Weights of a small multi-label image tagger: activation relu, 145000 training examples.
Rows from block 7 of a small multi-label image tagger, named by matrix and row number. Rows with one number belong to one channel. Each number is 500 + 50 x the weight over its row's rms, rounded and kept within 0 to 999. All counts start at 0. Numbers have three digits each.
After each channel's rows are labels from the 100 images, of 14976, where the channel reaches its highest value: "top examples" is what is common among them; "colour at peak" is the nearest of a few named colours to the mean colour under the peak. Only what is clearly more common there than usual is listed. The data: Sentinel-2 satellite tiles (TerraMesh).
# sq0: squeeze pointwise conv (model.blocks.7.sq.0.weight, 96x192x1x1), inputs 0-95
# e10: expand pointwise conv (model.blocks.7.e1.0.weight, 192x96x1x1, transposed), outputs 0-95
# e30: expand 3x3 conv (model.blocks.7.e3.0.weight, 192x96x3x3, transposed, each kernel summed), outputs 0-95

sq0.34:474448475409501492486544468519474474502490502465482449492580501511505524513440527519485537372477496434521478506518397402519511554491487421509488433498525499471457496464492527454517476507461441518495486479429590533501473504534468486522549544433509520464550442421537501508465492506459482494
e10.34:575483448523506525514544493431604504499529503512372590476505529557528452504428494559509506555503550531600526533488398497547489463496544494514430450546557521453528447514492461474586495471499480518496535430510526497629470520489543564453484510501441577598560486483578563516490492486529440495
e30.34:459490490432550452598551516524547619507650441551463456514534582521523496548541536560512471506394443447509515507507458457463509344425584510543508492507495501509447449511567475500490553494562443536585496465592414597462542519524543451443442590508530426588511504522457522604565423578488447560
top examples: trees; main land cover: trees; clouds
colour at peak: black

sq0.2:502466510491498461467491401453488457488463498464517432507523457500501499459547466448475494498485529526499460511498564384451447473466472535438485419440464463481382463509535511460418501510501492404473475481448466495419526496533519494476437510629437412509451482451450554481550493484510455450
e10.2:529575476585501474512360469496621488484460429498436535493459454490564517495460546479522502590506457597496470503471470509590485467543462554513440532493493470481527567531512422531555501554537550517485499422450406364514499396476477533534449492513444451536565455484563489511522493437502508484
e30.2:468547437505455520478465492503563544455455385506455491466520492474523465455481456484542521466464562507448523567452549519541513459454493557469502526479504544410466502657465472494474454578548422569481468460575445425483392546548512443460463546469504505533498501513428532486548448518515389503
top examples: bare ground; main land cover: bare ground
colour at peak: pink

sq0.78:433552517491671559510527497455470502577506533462485473490518463472507518586484509532543471505474545445512453530553512447518496438493506505503449516452514498468468510508470583485480513459539525472505590559605484510454538443497542523550428497429493492549526465553543490498581489511460504481
e10.78:502490478506528656593525518450504448489525498458555375482492488494436402478530486587594435487494513521391542431583497522479557415437559486533494469594504525472462505500452427454552481515506537453512542481472427562589460532474508411581525534488496484473517441455425486432516421531464374562
e30.78:592497505508618507570511606458399441389547525453478595527484499548591394577548486474505486588529507515466563446630545487420418445460490477496527456445495475551559556589522472560378447422529554446434451486600533478608559499518444491484420487507540492503567445529559451508453505486520463542
top examples: snow or ice; main land cover: snow or ice
colour at peak: pink; white

sq0.58:453471560510545496564423545413449482524472497496552497458523453549504563504529430482536529472463499485537483557495591579494446441488512520480420446466469491500477529528480487515526536457501513516467514504473492459550464418549540524500515447513455502502525546509547450466473627426485446462
e10.58:445428509512521461508552537526449487481518478495520460484511527549407487518570474505437443529585482455442611576390472439423454475509539477487450479521464499523517549492496524473475442479555453540528558442530426514515514521541629504540541511459485474579461580525633507505522601396445603489
e30.58:517452547574548589558485494512517532381458359438523498505585476468488504409529442460442528496604455468500550491464606498503513438557462479458488430462555425583538438633486502506553429430459548511510456467505500433479506543487443588532512481526470451384531560520479443519475438521489442534
top examples: snow or ice; main land cover: snow or ice
colour at peak: pink

sq0.25:503454481541454463402582413446460446466541473522508435477531519532459479477475497534469569474507496495494527464470457436493453443490493443507440479535494492450517481438497585472521521489453579461526468430467453447526477416533440448489554470526458520460492541444556536569502488461519521460
e10.25:513429573508515513485546517502517407550578437488487458542551391533612538623485489505551477439513502448567496558536491532570545454534530553511472458511631515418418436554519567466584415503557586511501527543535517502552494555479496406577441498429513502524556486501482468588483500537545511435
e30.25:552402460505550603538494453519463540501528564538526451507547538444512488569561512502482484419421497531441519532555498481508503432578522490450508516536533513506398515521458462554515560486550433529516509496497389504462544512504505438503538566602534542572499607565446554426612539572483462514
top examples: trees; main land cover: trees; clouds
colour at peak: black

sq0.19:552525530506506420485429527549415448537441515504404470558489493507436613472498536495433472505507462488456477474560483504445515445538450468603535480416533566392514474455487498449493500534491553416493513501509470585585499484564465441529550507500439419520492476467511554482483489538540491505
e10.19:516421496509518515450414468508572568535447454475456543559587468476650550498451632472477502456519422463448485509476457469553459515499458466501452517557574475538534508490509443423542491511551499544438503440477467377569501495572477419484481511591514517510452435505496476508465560496434490449
e30.19:498472543479509485488515514476559583493480481545422414560446457451578578493453556504474498447483496570551520550532451458527560423475485534553533470512451543460471542513468527496563554514563481566440492541471443406465583472476490553443520519571602455455525501490449451400494564507545533501
top examples: trees; main land cover: trees
colour at peak: black

sq0.18:510496469458465500491480433467439478483428440434515440488464499444453524485498455501482556509494458455481497447502447420477503552506450548490492518478500491507438484438465434472522477486473482500476482484534439480429527451486435524435518468520476433471444492479503478536527483463485448488
e10.18:484446540533591472456479462374540481565609587504457545468597539562553423492458434510580556526455449513514505457534524508507489556599576541500473463486566495553480484566433528554581545430549564472498548508428531414533484443450477604439566483550487555575512532459466478466501502504607508597
e30.18:403550466584573534493479498558463505492628561417502459521455559572554460562565433459552454479572564522448496498571482517531471427573408518473595371471449490405518492451508516442524496500517508465554479529569528538443577529533475461510489522430551534491539492569443484418535523590524497413
top examples: bare ground; main land cover: bare ground
colour at peak: pink

sq0.73:481524466535483444446413418496471467493457579435457466521418491428523490452499444519475490491469485492518521455420513445485480447467455522537512532574536465453527474539461493541524463496432488548463479447494462516456495483422469434535473476517526511503446476456484519445504488466500492521
e10.73:512522516555462544488430514507478482505550511452503536443548534507502497490504481461494583508530591512499566457477573530556455525511516469444497520441498549528504496560520482583549508497480490463518451448549509459501530524534468477573379411702379520535473545519489557511422504487525485532
e30.73:465479479507458474579472489527485466569553476469534564545374480482535488506466475623505381478498497466637567408502494440480500462581456515508503487428537449427467547486462501522506581468476525498586430532469420487429622476545449504487442575501520490522414501516515517510531490479483588534
top examples: clouds; main land cover: clouds
colour at peak: grey

sq0.31:504552529501479399583382483496562491509499516458418542472397441474474439583536517456509452479555504468504508545500553454448484506533450464472451515510449377569493505484464519491504428411631481456474501504510416394428533417419519449487451456516504488440410362507490437495486564503487480482
e10.31:432436519516552527486443528508569476515485528526554582548555550556403512540576507517560495487548577556478544435440550517549424404517442459600497498560478500541507499566513479525505489435574591529453509552517535498516526562500522511545611533558429542396443440449492474445496477470512455480
e30.31:542510540568527443451495523534456457546546445546499483521459443614545519484476516530543535507502548412599530507420534492476433508505473475484475464463550474620455467444458561575470540499449525503512459492612529411395522460545518555544477504453464453457534580485511477525545429458522539472
top examples: snow or ice; main land cover: snow or ice
colour at peak: pink

sq0.64:454512549539481632532484473479551502514526521515583523410462439492461456538482474543578451473544556489542522595581523462521495517499536573512526523489492557569642577523459505486523483454552517519507533533544544526489499496493594596610446534466482543487552495558524483515526482501507513521
e10.64:552540570517481551514441446544516451469482428457532517469474462560579463471525443457466616484496526516454575560517537522453596431542521601490467451577500459485485487493593592502522455519418507546503507394500449576492422486589515507407541490523455542490496521478443480530491551533507469495
e30.64:567480539442540483511489412548494442539445510490449454431490447447428533484425556522540524595472380476540512434480481539531469439590483556567514462489510399514499478444492471492507412383449496479536475438527507491389538546542441463432456516544547447489498526463508494574376479523534429512
top examples: snow or ice; main land cover: snow or ice
colour at peak: grey

sq0.57:463453536488465494525466434445501504522512580462524465474438476498497498483436472513578476491498528485524482491481433478461442563468484560523463476452512534441451510483538501481400569455503540502526495475502490471475507488423488496476439458533508501446486500497480473530495571470468462480
e10.57:561380582476516374445494526508497498454426548513589505472517457486434558430451543537487435555431569358521533517608356574562528502445498501521454413432461560386527555522444467502479492466536518510533503397532466403441489518469539556521416475535487568493514452470535543491453472439425544562
e30.57:555444591591554539537496528438449418378472402516444556464490421570571533483485448431469537539531499489436526454457482576593532407534452503463430459459472480504564537501505450497452519489497546498461436512526498407442622470470538399489515456530592482465451509523487497510467429543592544481
top examples: bare ground; snow or ice
colour at peak: grey

sq0.38:475507571433554464472448556501551570502467456447497496480453481465472456533440493523482433477553510501545547541527506602525462532470556514450458485485404523502510509509470565515425549427488498540419500477538379470455531464539525532493458523556500486473504519539504441409462451491543485508
e10.38:503429492502501559581576506464469480525508509505379502560532522524478493546474476484510461548497364556577576510567489568505518483484549529504563526489507534508483440532503556509566457488585400474522446570589474484453557505499530517529463478503525458553427548483646570430526515547485647453
e30.38:562494641494472533490464523557501508506512403452502589425507568509564525487454443519467516542623505483547524451496546478434542452493451449492540461455516419462493525559507464565436531444507542502538453460562517456483546489556514562567490561491566454504516484467564446574431434540512390505
top examples: snow or ice; main land cover: snow or ice
colour at peak: pink

sq0.84:448527567459516568497484468524533511494581514518520520517486424452544504544505490487537489532526525469514516567517517405492479519451530513532480543422513512506528505467462478480431519453478569461475506509478519521552454455486530519481548449640569516529447551523486568487505525484456509487
e10.84:543549539476473529500479526467540485518528471466512483558446422462479503462484508497468457553433463459474432537645483576504456517489472507390453563564475425515532479499471449475485471515518517483552538495509573425461579478542510530517489499531525492506467510542537523513430530503495499565
e30.84:568540549579504503474463520483470469418506464493519476539501447522522518481503452470439443480586464480491495512541547598462525420520505468447592510432537452546608495438491534555471492567442491480590495561544601534587444528579552457603564509484641484459544498502558406567464458461483548542
top examples: bare ground; snow or ice; main land cover: snow or ice
colour at peak: grey

sq0.66:454502435566542485454546539523486522518497455550495510428510395528520519483492475482538485444491488455531455521518530441514450481457579546549469444556449480506527544507458502494523568407507486540465564555557501512550507448503497494541493436590485522529474529484517533581462437478415533483
e10.66:517495537497499562594434526529471494488607507458477588495520435536440582498495479478509458463531494501633531570568470499538477469509493480513494431493499509521589415509522398503484505467493460463527511354501437494471497589472554485520593509420466502490604589530611530521480484550518549477
e30.66:473529516609500498526438500388449521464523410439523463510566387535359585488571454535488501516461481504570441499546499546479547412554499519503540545546511510529581523495513523460580506487497484474451495468457512556467520600535518508581473585561601523401557458455462410576446460473426544503
top examples: bare ground; snow or ice; main land cover: snow or ice
colour at peak: grey

sq0.22:495430424495506509493454486445519424487549431457482447527443460502501489510497491523455467438514522557465491508508462419457452473484424452406464475398454472533468475463524533458555512519514481505503507507475434486482524532449504474530453472512450485395482463437521529511450391477501452468
e10.22:419524521530458449472490504525579513536430507522558569512527527483530443502373487489468410511420622483480466578522605481554555475546529499481433568509491438371538457642470508446532453533539604499468554513486497553465490522451485511497528493591499408471505460485409514400522496499529506537
e30.22:520482507479548543550575495475464513456551543436479595507465524521555488525503447542534516519492524525419559529496554451534484442560373520408530549426495510386493646533495430484508529511487484534535535459489603523475528563543536392511541532333536413540496564609511549535576462486497467492
top examples: bare ground; main land cover: bare ground
colour at peak: pink; orange

sq0.92:511534499467466465515503491472445522505551495468478453516601552478526541460493507494483597499442517538425514438462464479558476542498471548535506540545522472454557488520548533548496488547444557510552484447485442547492442483576484471532540506512520587517545459469480555534433483495486493503
e10.92:392512438519477525404543532479504508461516554515478501503446483479389568561471551485532501549511507411520564450425575498512511501482437451501491543548481464546484497488498554512524520468491426537469450476458580493513557448526465465589495532479492500524553481497446461602506475597681524454
e30.92:495490448444479429454420517427428511524414543378439502502478459507481445507477476486515504463481402472445442470534478563546467436387535559557528463479513467489492482443506379462505448540539534537520398425459452496536457496487487460463423520465525528512511487552507517504635612532477455447
top examples: clouds; trees; main land cover: trees
colour at peak: brown

sq0.21:488488486519527523557425561432513543563557375501511472491458505505489541466510474510555421456511496500475452514498494489514463547486477513499496519388488477445419491483508477458446427481507480492498545550517522488430497494476526523442519457477481432503487451454494394489516505481509479478
e10.21:436438512493523559469585580558561475569563424446522626457495482537487560485517418563423561507492487427565462549400476591496575508467475453427450418477540440484464463488455413521576571528526508430532548537451447555463554439429501398543553473543553464505456465571487600477556535461526474485
e30.21:562498555474473654554506476496477514491536422430533461446530498500515469509539452451429441486603511449487549482435511458484446430529460435484543435450576396575512481471500454490498521420556645508445461461560521510550558501523430510513457553482508528410584500556578550517478447487629458497
top examples: snow or ice; main land cover: snow or ice
colour at peak: pink

sq0.15:527549459548553602467535421547479531510539469589562537452555547502511496521516535474512516527507473474494481509533535604535494465502494533519489499573519585466507629549473506504557540470535538516478500521505540509534546496497535598487463527507605476555540597473470512533480521511500585487
e10.15:423495568465539496550439476539420471518391553487553485495446511485419534516527457561459564400428373462536523572622540525506449531489454506490565453472467572528413515493487498381488559441479505583499587580499449417496471480531528514481479573473551486456509506492474429496574533515445499591
e30.15:513482498515498470510508510503508528528424559501495494487534477531450537413519543501408415539459651481554499570497436457533517532596475552492520501493506580494559536494585490450550455545462474428496547518543523514622440490537453532611500461550490565526559434411525493521544512522457472513
top examples: bare ground; snow or ice
colour at peak: grey

sq0.32:537471474478529507519445461526541483487517461505493478508516470518424376457436479469454504444452480537420449484433412434516500423462477497440520538518515495380459527492487528478486459468435532518464508495433454436503502482430481544530514494403441442446465499432505469486504498513507496507
e10.32:473445488643468519482515518508550482481465614463463475567326535448567539569547491469471470496507471510554463424446599419544576480569507439522483518531552457474534427554451471582538491519526485468529561540554494460470482512501587474425492427508500546399444513522493497579540523507530549540
e30.32:445465428432533457465508533511525428517519417531503480607473546523457530519517420479561502496453529615542452598492497440484486406452574498555528490515407482458467465552437500539490416417503515520561577501502475545480452462551497432448484462432498510559487524540537516527579561531466399529
top examples: bare ground; main land cover: bare ground
colour at peak: pink

sq0.47:537423479541551463530535518571520508521440489475469463577512553523486500462524539501426565602460508544560490498539481438437516467528519500425484505478528491529475491466554524491533454533500548414537536527493500487469523517493530497509553494505507503436442500579508432447436528470631476486
e10.47:534426416487414470451447495433488434509511519499402404565559476456586434549525466539495531494522449573470457541569558538452449504444406527448572475496580448531553492517518558518343498459466480486465508522477469486548529434463434388445465507524488481490470535525499563475446458553506433456
e30.47:495550488496456466504427564463514470542524547550563464550520466468532467442503449555493410512484364543575530473558542515509471478493593401575435529450594472448491478564481398524549528487485484504526465550519462539531483478452523602492453454592524473564469473550497546416427543524551552502
top examples: snow or ice; main land cover: snow or ice
colour at peak: pink

sq0.49:431514565455515516475463524518548468501532532473448581486458495442536516505533493515555493477550517465569531538522506572497493505470444501504460491528490565534506484473455503469571495473527401477512529490549471463532489496547552494525507446463484506513527477583584371420424467471435539463
e10.49:523480437461485425497533545583531494436521599475478595543423448526520462505524471525474552614511492484520531405570576530454514468508575508381683515543486555465462455494466473423598559585515369538561516476528542550468485567513484475514649529543533436475408461442476450452526490536438621494
e30.49:568547523460423524566480586479417425572558372502470468557415454491545463510526528530521591482540525488593537453487493628522473427419479487535489475420519412470596451453488525470518498476461474461559518528509489512525467521595463526494478505551441482421570464500568457508491430462577562532
top examples: snow or ice; main land cover: snow or ice
colour at peak: grey

sq0.44:519483495457510453506469409564518542492460493502453496525469567535531470469562582488432472517534476479538544531472500471484584465507435573487551546518558528422495447535500528491512512500501471452543490472568563504548516533496518487515560544516434497530497441510505530473520477533519464566
e10.44:593530547578611448471620427563479513577454498563476554421510572492450423530460446488593545370452539562515499456555458440508509465491508452527471537543515377450564522475463443513507423519460393538489519488495474575452436501550489463506471610539493562480515572526554494428503500471433491469
e30.44:475633424517481510501509438480505563461454461544516504529515590466494419506511396529644536459506550580578536511539536457518552387530546507557492437553460506544497518430438532398564523488521475468539490517499475454442455516471466536502552514467526465491473430520491379522461529497492513571
top examples: crops; built area; main land cover: crops
colour at peak: brown

sq0.52:489431501508478418498486427513467486520516458520414514500411491486464512503437558496473418494488539483469447459450458478468532504512522461453549512571501481456463448469506499445548475469502456452519493463427565525474481555408483437484414538451493487479501479397448407452450535552507472555
e10.52:619498456567495491436527458416626468459475537506555438587600530513527509548437468492526438452526630498535488465567519489510498455588451452504542505481525523507526506578524580569466513539542578463475427522568502523461475535513462435470472599560503497458484519487526507432519537500589502565
e30.52:445525588443543499490484536589478480513459535399450540508424495443405543524608494490569464420526462558599481489452527547444503533542407539524513449487544487475602512577492538547521454539536509509534557427428426484477528469515554538442563521494546508547513457472507408506529552462480533464
top examples: crops; built area; main land cover: crops
colour at peak: brown

sq0.26:458483464483478436520487396551501543497459472477432489446505483501511489476511486492388448434495434479441513458497431501551535458510518349509528484528469432589508401438484509471520529481482493523455488462432534496551492482472454432514451514434512515479510458487507469433446427512500505508
e10.26:559487453552473517508495535477531505438501649447449507534490623513448465568526534588543511550540554465450547447409586543508486472557467472408491484515405480463476525580530556531497515465528585472491458512590520506464592524447507462563490465577580451508492489524536473433522483429524517451
e30.26:510508446508480580553420547486478400613478508538474529507439517494512546427526542509630413539600573473522507499528444523464512431482532599553556507483516525508460465483546437434560603529496451497563477439456483438397483462535416536497507485522641557568525485528605429485545499467473465464
top examples: clouds; main land cover: trees; main land cover: clouds
colour at peak: grey

sq0.93:504573394531491380446551604468463535504553480484429579463576540501478517488465503476456538542476454470452461470481512553517518456523522535523485517550457478433432440480513496426540406486494506497504502504526536514493471523530476433476479463454460457502479403513509546475447491491540510473
e10.93:562537466485437455466487511511507591570516516480462555483617509585520489552546596518512558410416487450498514402415485485422510546389544391545502536451506454525610525523503440364505504467485489487403529530534521549481446547484482511531545478470475483477470464466422532496566498532525521499
e30.93:497536501500477461534508509453511453515430489490507458491537406492500433489533444455469403436536548499439584551514384454483476455550569503516503469529491607395510519519522524582575527530558445512524498436451541459531530418502483478534491491451433576441487558481481468378608505489507543423
top examples: water; flooded vegetation; main land cover: flooded vegetation
colour at peak: black

sq0.6:477408473533485465569550557507484494479476504502521485523575440578486508496482458480440523567438435474455487481484477592487501478507544421384462508499482471505462531503498482475493448468449498501489475503424479510476459499520520531540502459410436437426520526434469503486517443479485461483
e10.6:566517477510538476470511477553571497426463470499605551526390420502530515447444553510416526519534498497507471547429534519419439395438571504525415533556632537494497467481490469559532476515454501477430478525363467468602459490571546603525486541436423510518503564473537488582524501555469473528
e30.6:483509477487546499480472489551537567424518488530488626552475406571493513488483500494475499404460457527472541554624418493415539533509556549505484461542490520467535487525450485494577435486496471572540498479510409501485405502528548506397425504514499442438489494568410507409492558506511482531
top examples: main land cover: trees; clouds
colour at peak: black

sq0.13:512423557452464523468560492467492452464480489496504389452532546476473495481466520482528576474552455463508433539508499608495544555495514485438541588452522474515469551443456447507447481500504533406473445453500577506509468551548509532459608496505510476426525487477543509536535453484440459515
e10.13:526494498503530457521479468525520418480508501495514572494514498528529415475298539516515466432497523467364489527377521475465494488520472534525491468544496439432522512532474548582495507501570620511514513436480441457585438485483508628471479575513473454506549538551427517565427548523409573502
e30.13:484503448544526477561517503495517588473519513536463557478465470578538524518502583528382439451456350472523516526517542498515548415507520452602452567563516568485483529458572380495454619484503507556581510498519353566488436486475599521460504511547569452499559591483467475453554450525430506556
top examples: main land cover: trees; clouds
colour at peak: black