python train.py --model="multi-label image tagger" --dataset="Sentinel-2 satellite tiles (TerraMesh)" --train_examples=145000 --image_size=32 --crop_scale_min=1 --horizontal_flip=true --translate=0.06 --rotation_deg=5 --arch="squeezenet" --norm="batchnorm" --activation="relu" --padding_mode="replicate" --depths=[2, 5, 5] --kernel_size=3 --stem="deep" --widths=[96, 192, 384] --num_labels=9 --init="trunc_normal_002" --optimizer="muon" --muon_scale="match_rms_adamw" --lr=0.0043 --momentum=0.95 --nesterov=true --orthogonalizer="polar_express" --adamw_lr_other_params=0.0009 --steps=6100 --batch_size=128 --epochs=5.4 --lr_schedule="wsd_sqrt" --decay_fraction=0.3 --final_lr_fraction=0 --warmup_steps=180 --weight_decay=0.3 --adamw_weight_decay_other_params=0.05
Rows from block 9 of a small multi-label image tagger, named by matrix and row number. Rows with one number belong to one channel. Each number is 500 + 25 x the weight over its row's rms, rounded and kept within 0 to 999. All counts start at 0. Numbers have three digits each. After the name is the row's rms in percent of the matrix's.
After each channel's rows are labels from the 100 images, of 14976, where the channel reaches its highest value: "colour at peak" is the nearest of a few named colours to the mean colour under the peak. Only what is clearly more common there than usual is listed. The data: Sentinel-2 satellite tiles (TerraMesh). In brackets: how many of the 100.
# sq0: squeeze pointwise conv (model.blocks.9.sq.0.weight, 96x384x1x1), inputs 0-42
# e10: expand pointwise conv (model.blocks.9.e1.0.weight, 192x96x1x1, transposed), outputs 0-38
# e30: expand 3x3 conv (model.blocks.9.e3.0.weight, 192x96x3x3, transposed, each kernel summed), outputs 0-38

sq0.3 101:499485498494496489514506483489480531513524467496503528544459536501508489497437528511503484501504516484497501476529464482503529489
e10.3 095:522481485496459468555491536485471507465530433491500499495496510541492542529470493526501434470487510473515446508509508
e30.3 098:518509534493491506507548490494524524499520571521515454502459495478506520494449447455465481500477546530509528481477507
colour at peak: black (89)

sq0.14 100:498473476511523544509524469498463495483500475470507493495545497480520501509486467492443547539499485535475535504507487452533486518
e10.14 099:527485455494496509490500500518506475515522514480471554472512486501483522505476509490516503526489507492517523483467511
e30.14 111:507473512469486483511490531515496457492510461486486478530507481498502479518516498555482522470472489490515501501514483
colour at peak: grey (57)

sq0.18 106:500525504487520469525499485496488458464464499502440505477483468490428475477583480497511458481508485497471507557486494488524505479
e10.18 107:451516510490497494482506510495572530508499508489505502519517488490534467506502477483519543514475520520486453475485495
e30.18 117:479531531516492497511489503481502506461494456520495512488507491523471541414481450474532523547505544501501502564487512
colour at peak: black (68)

sq0.53 097:451500496471475469482476494512466504469477525517546488523532498471552528491516491502482515488480508482520474543520516485483523489
e10.53 100:507463534501482474495487539508460507473485511485495501474488487487485508562501479521486521482530454506479512497489517
e30.53 083:558492508504476486519482462489509487459497511560505504526504490507510519525496518553509532485493519498536504473534489
colour at peak: black (71)

sq0.20 097:514507479507523536496526516477512508518499486504489471511446498445475511502502517530501498501521512510520537505462513497497516485
e10.20 090:533520514486458455460479487483497482491492464519492514492521503485522515522482535497476494519485521535515509439538514
e30.20 105:510513510513476505502489530436484508501475492489500464500522492506487500502536517479508492486484442483516511513530497
colour at peak: brown (69)

sq0.45 097:491550522481481502440510559498501539492494477510532505498496464498495487538507480478492524503481476483505459534512521490485506508
e10.45 105:521531503490482513516527497515489469485491520459474475509471499487468552469518434562494509493495542522495504558501540
e30.45 092:493507483483485478482505499521511523462515534504525492559496514463518527432482500453487473527491507470510470504454475
colour at peak: black (67)

sq0.40 097:502505472465501464461494453471473460520442524484515443472471514520486531431461477516487490484469491512467476474489513515459499511
e10.40 106:563544508518467497460504494514529568482511534567468510511481521512488453490510495490482522494530480537488455486487499
e30.40 095:493475497486503490492474496474502474524510506475533510499514509445551468463485457492523491494505469458510526518497487
colour at peak: brown (70)

sq0.91 102:476504536516503486515460516468556499511494514510501462510498482490517514513489528519493470490518484479501477523533505499527559494
e10.91 110:500517456489487509503501484477496517472509474505504485425497487546535508484476498495484502515494494476471490485485567
e30.91 093:491534482498505510523499547504501513494494527517486491507473537536504443491512481485514434483465461528452479477535523
colour at peak: white (57); pink (42)

sq0.24 105:525491501477490491516509514542504447517479451508546511548503557461475485487481513497512458495484498519506487491507480515478465510
e10.24 116:475518526476494515420547514490494493481526513502536500455503461506479451526496457476511473490469500507481474490500529
e30.24 101:560502535525528524490538495467513526496488503509508489446484464549497513532489519515469472483449471544499514493504496
colour at peak: pink (50)

sq0.9 101:494547464491468482479508518456495569505482500492476511496489500479497490504521479517515508489498474475475510564506504521498553477
e10.9 105:466542514524516470537533548532496521489497516516495468494490497473534550498548531524499558556495535486485517535499488
e30.9 109:538506487474452519546498519530531503503518469502524525546481483502507488522519526477517488506539481412491490515515497
colour at peak: black (89)

sq0.0 102:514502539500493542495504494466521495505505515464504509462420501464469477486512527498507487503514503565542545484469501499496489502
e10.0 097:455502511481518494489500474534504477468480489480524522508473463512528481498494510479524501518477483485456490492487515
e30.0 089:490533482531532477495492506479529513491509537530531502504483477506480480497488494466497546542475512519471491478480467
colour at peak: pink (42)

sq0.56 104:469481476517473467509484521535491534524521512508559478500500500499453499496490504509604495478525517480488507527501503483483502500
e10.56 106:525506496490517485521494511484535506480503519529538486493474489539486491476471527518477495471491440469479501494499497
e30.56 141:507475480508480503536452489500460491504511494489527548525535449542507475496528502461503436468517500498525527474522508
colour at peak: grey (61)

sq0.49 095:491478476515487542533506480493498524491511481543487496525523503505532503527487503524427527497506488526515495478486510489514467500
e10.49 099:493496496493515469503464473570486508475508499488481518499519507498419556528498504497467479475501489507502491480462512
e30.49 091:487486474514473472476477540523490527489484530491500515486519532518533471492495469502513549505487502447484486492470500
colour at peak: pink (67)

sq0.16 103:542462533497518519538520485459495514493501455517500476515474516504490496486506536508488482519483532511533506515500484495504498501
e10.16 103:509473474478473490494505518518542508515514477554483500557496498482513460532482471491496518499502508482473506504484514
e30.16 098:479515512492509497489471513470474511494490479486481544464492511522476493490479500528515554525534464543516445509489512
colour at peak: pink (48)

sq0.84 099:494490486522482549496493498522490506500550512520489521489535506492499497528467505518453531564502500505541523469501499520544510488
e10.84 102:469511464515570478511501462509458499490496532460484573511530530494518508504474484498471489495514493491533538509472530
e30.84 106:484518460438472522518528497482481502450510535512524446494451472519498471503510481505483515489453468501485512471489494
colour at peak: grey (66)

sq0.93 093:541548491564475516510517536529474494520530498482503468467503488479503480520542506473477521551485506542556548489499478483563496508
e10.93 097:516486500525550503467489502493504470461431500508510553490492512537509506480492520484482539490501495494534494500474489
e30.93 092:524500556488501506491504505476474489464503456497520495458518468503483468499463476522503525489448527495494496554513477
colour at peak: grey (58)

sq0.82 097:490521516471491546520484502496491558526558514471502524496472529503482478482515513492427529510521479550527510486502487524524570477
e10.82 089:475472494507487487487513535481514517537511521528520517477471483445478510520497516526485476494501521540466472510480488
e30.82 095:473474466489508461472444528466457492504497523485524502513494527485523476512494496555507524523487501445488496465479469
colour at peak: black (40)

sq0.86 099:524486532499463512500520488524475466505504550510508469469536456498520501506503491478507490539508537483482543536464502518515501510
e10.86 080:515482495515539488486497483461477498503506492515485525491542517505528528482488509509541444479470496540543508523463476
e30.86 103:522523492507508480475496488481459515503518459503506474511496508489473462484491490505465536527483506498515485502507497
colour at peak: grey (58)

sq0.23 096:501525470494500461478469485490518475496502467542494515490461515500547554510501481469502497509488512491510473526470562494495499523
e10.23 091:476493536511489520475511503523471491544521517496463501486491544452463488505487525467481535515501500450510514455522512
e30.23 088:542492496485490473490487529547517499436505489489520536469501532514483500512562498482506488519501492506499461480479484
colour at peak: brown (69)

sq0.83 107:520480487530517511457506470486561530506475518536482479527476500502500516529466511500531527460492480453522503447520517505490512503
e10.83 102:547464511508499503480552494511500485498512470493507488486508530494523543539484480502489473497541485497521531488532482
e30.83 100:460489451504493488508493543549487543500486542459501470506504505481503477511492541520516468529503481486480515506540523
colour at peak: black (90)

sq0.21 102:478527522498498474471488498516490506507537505490553504497493533524478514526498480525518510511507511480505513481549511509513476529
e10.21 086:484483492518478538513509488521509484488527545481505545496529468531487503534506490490499501502525477504503533524447492
e30.21 110:499506528465484498516464525499496557487520489491514490516522485474502474504493524470503460481470517480512484489483496
colour at peak: black (38)

sq0.6 101:471464510488488500509463481467514497476525561439498486479521505490529499485533483508536558520500521495458485493483485478476520496
e10.6 099:525514476535515491508451511516527469445511462470535489505540470496502465468511488476461523502486464515476512508515474
e30.6 086:499468527500503484507526480528494484515512501524490524521520481504486440515489493526470538516489492497497515481539487
colour at peak: pink (34)

sq0.42 105:495536490477462478466506526471484521561497487482518474505498517494537503478547470499496472502496435494465481514473498510501556518
e10.42 122:491461491501493517534507495508502494490541522477465518492508506522496496473568515521472556559499545494519463537499469
e30.42 103:509494515469487546515556449437474507518480500497533482520513479507504545503507522448511451533526517468513493510482495
colour at peak: black (91)

sq0.4 095:472537493490522503497474558485493535471526471486494472492442462489511497477540485492524442503475490511512494568509489474484503497
e10.4 093:535515487505519491540511535517462499480466504503501473516494498477505482484549529572505546554480539479509500525533478
e30.4 088:497507536491463481507564539490555515533504487493481509495491522475511527513513513477506497479523509472487524514440482
colour at peak: black (85)

sq0.13 098:523462493489477515494495509499507505457447519499454484537455539486523491550459501475475527527492503493526501477486507484492522472
e10.13 097:465533481481491509518507506468526484487522471465525511521493491458539514510464465498496451471463476529468474474479564
e30.13 087:472514477474493471471500534520469525497480510500491496495529522467515510539499462526550515536506497497508524469492488
colour at peak: black (78)

sq0.11 097:523500511497475515504482471493487472488488530484519502495525499501544508463468537507465520520462514485531497516506492509515501494
e10.11 104:520491483515501518501502489499473458541502479492521528560540507502488510522505450436501522498521519500493475511497514
e30.11 096:486486502511532482513510522476494496497503469504519533480503553540486529472496487534463516534510473526523473538484488
colour at peak: pink (47)

sq0.26 093:513492492484508526546484486495512486489489518512530487486458528499457505505511476477476510500489474512483488533496522475547524493
e10.26 089:471472523499507486493476532497521506527505535512496476463478488488497489524516499502485499456490506557469517500544505
e30.26 082:509510469507508504478468496541496550519510445514505519510519469487498453495516514517529525505502492517528493490517468
colour at peak: grey (67)

sq0.50 093:560513496515519474477480518461490478490438517481461511528496486464455462483528457501482449470494499487515531516482458488481478497
e10.50 096:496488473477482478489517519467546445518474462505484481482481499469505478493506476524504527466486481544486546529482555
e30.50 097:492495493488527469477483505525536508524522486477499514521514484530496509510528534546527458458544498513493543477495532
colour at peak: black (76)

sq0.75 099:539458494496529488514495505517507485500530512472517484466503472489532461501551478452523519547502479509479515507502482459528467473
e10.75 105:502546512482514427485496528505521489499495500530495520481487505476487516510493511466520441471475468477550497479520508
e30.75 106:515476500500519514526468454472503521496499512502500504468542527493531466454505492513522514491482472520495487522490484
colour at peak: brown (66)

sq0.69 104:488477564495480465492507483506553529495472501490479495467502481516510493525522532507493528506509480505509485485490515498493499480
e10.69 115:527489508489489458507493483457480517463490494491478505440481487473516471504508490487523480479503496486502485518474506
e30.69 098:511513469516498511505511502497522530532500514517500468514501526538493442490528481467486440497479494450450492510517486
colour at peak: white (65); pink (35)

sq0.39 100:490472497498515500498487509450491476479499524496475476475501487506509478511521482507527530505486490505453492573495510485510535491
e10.39 100:524462499490499438530475496519517533501485475518464549497508531480463492524487503483505520532511481515502515507540486
e30.39 089:511500473502514493481506511498494496510518434503529552514517481529504437497495511555523540502545487484516477458513493
colour at peak: grey (68)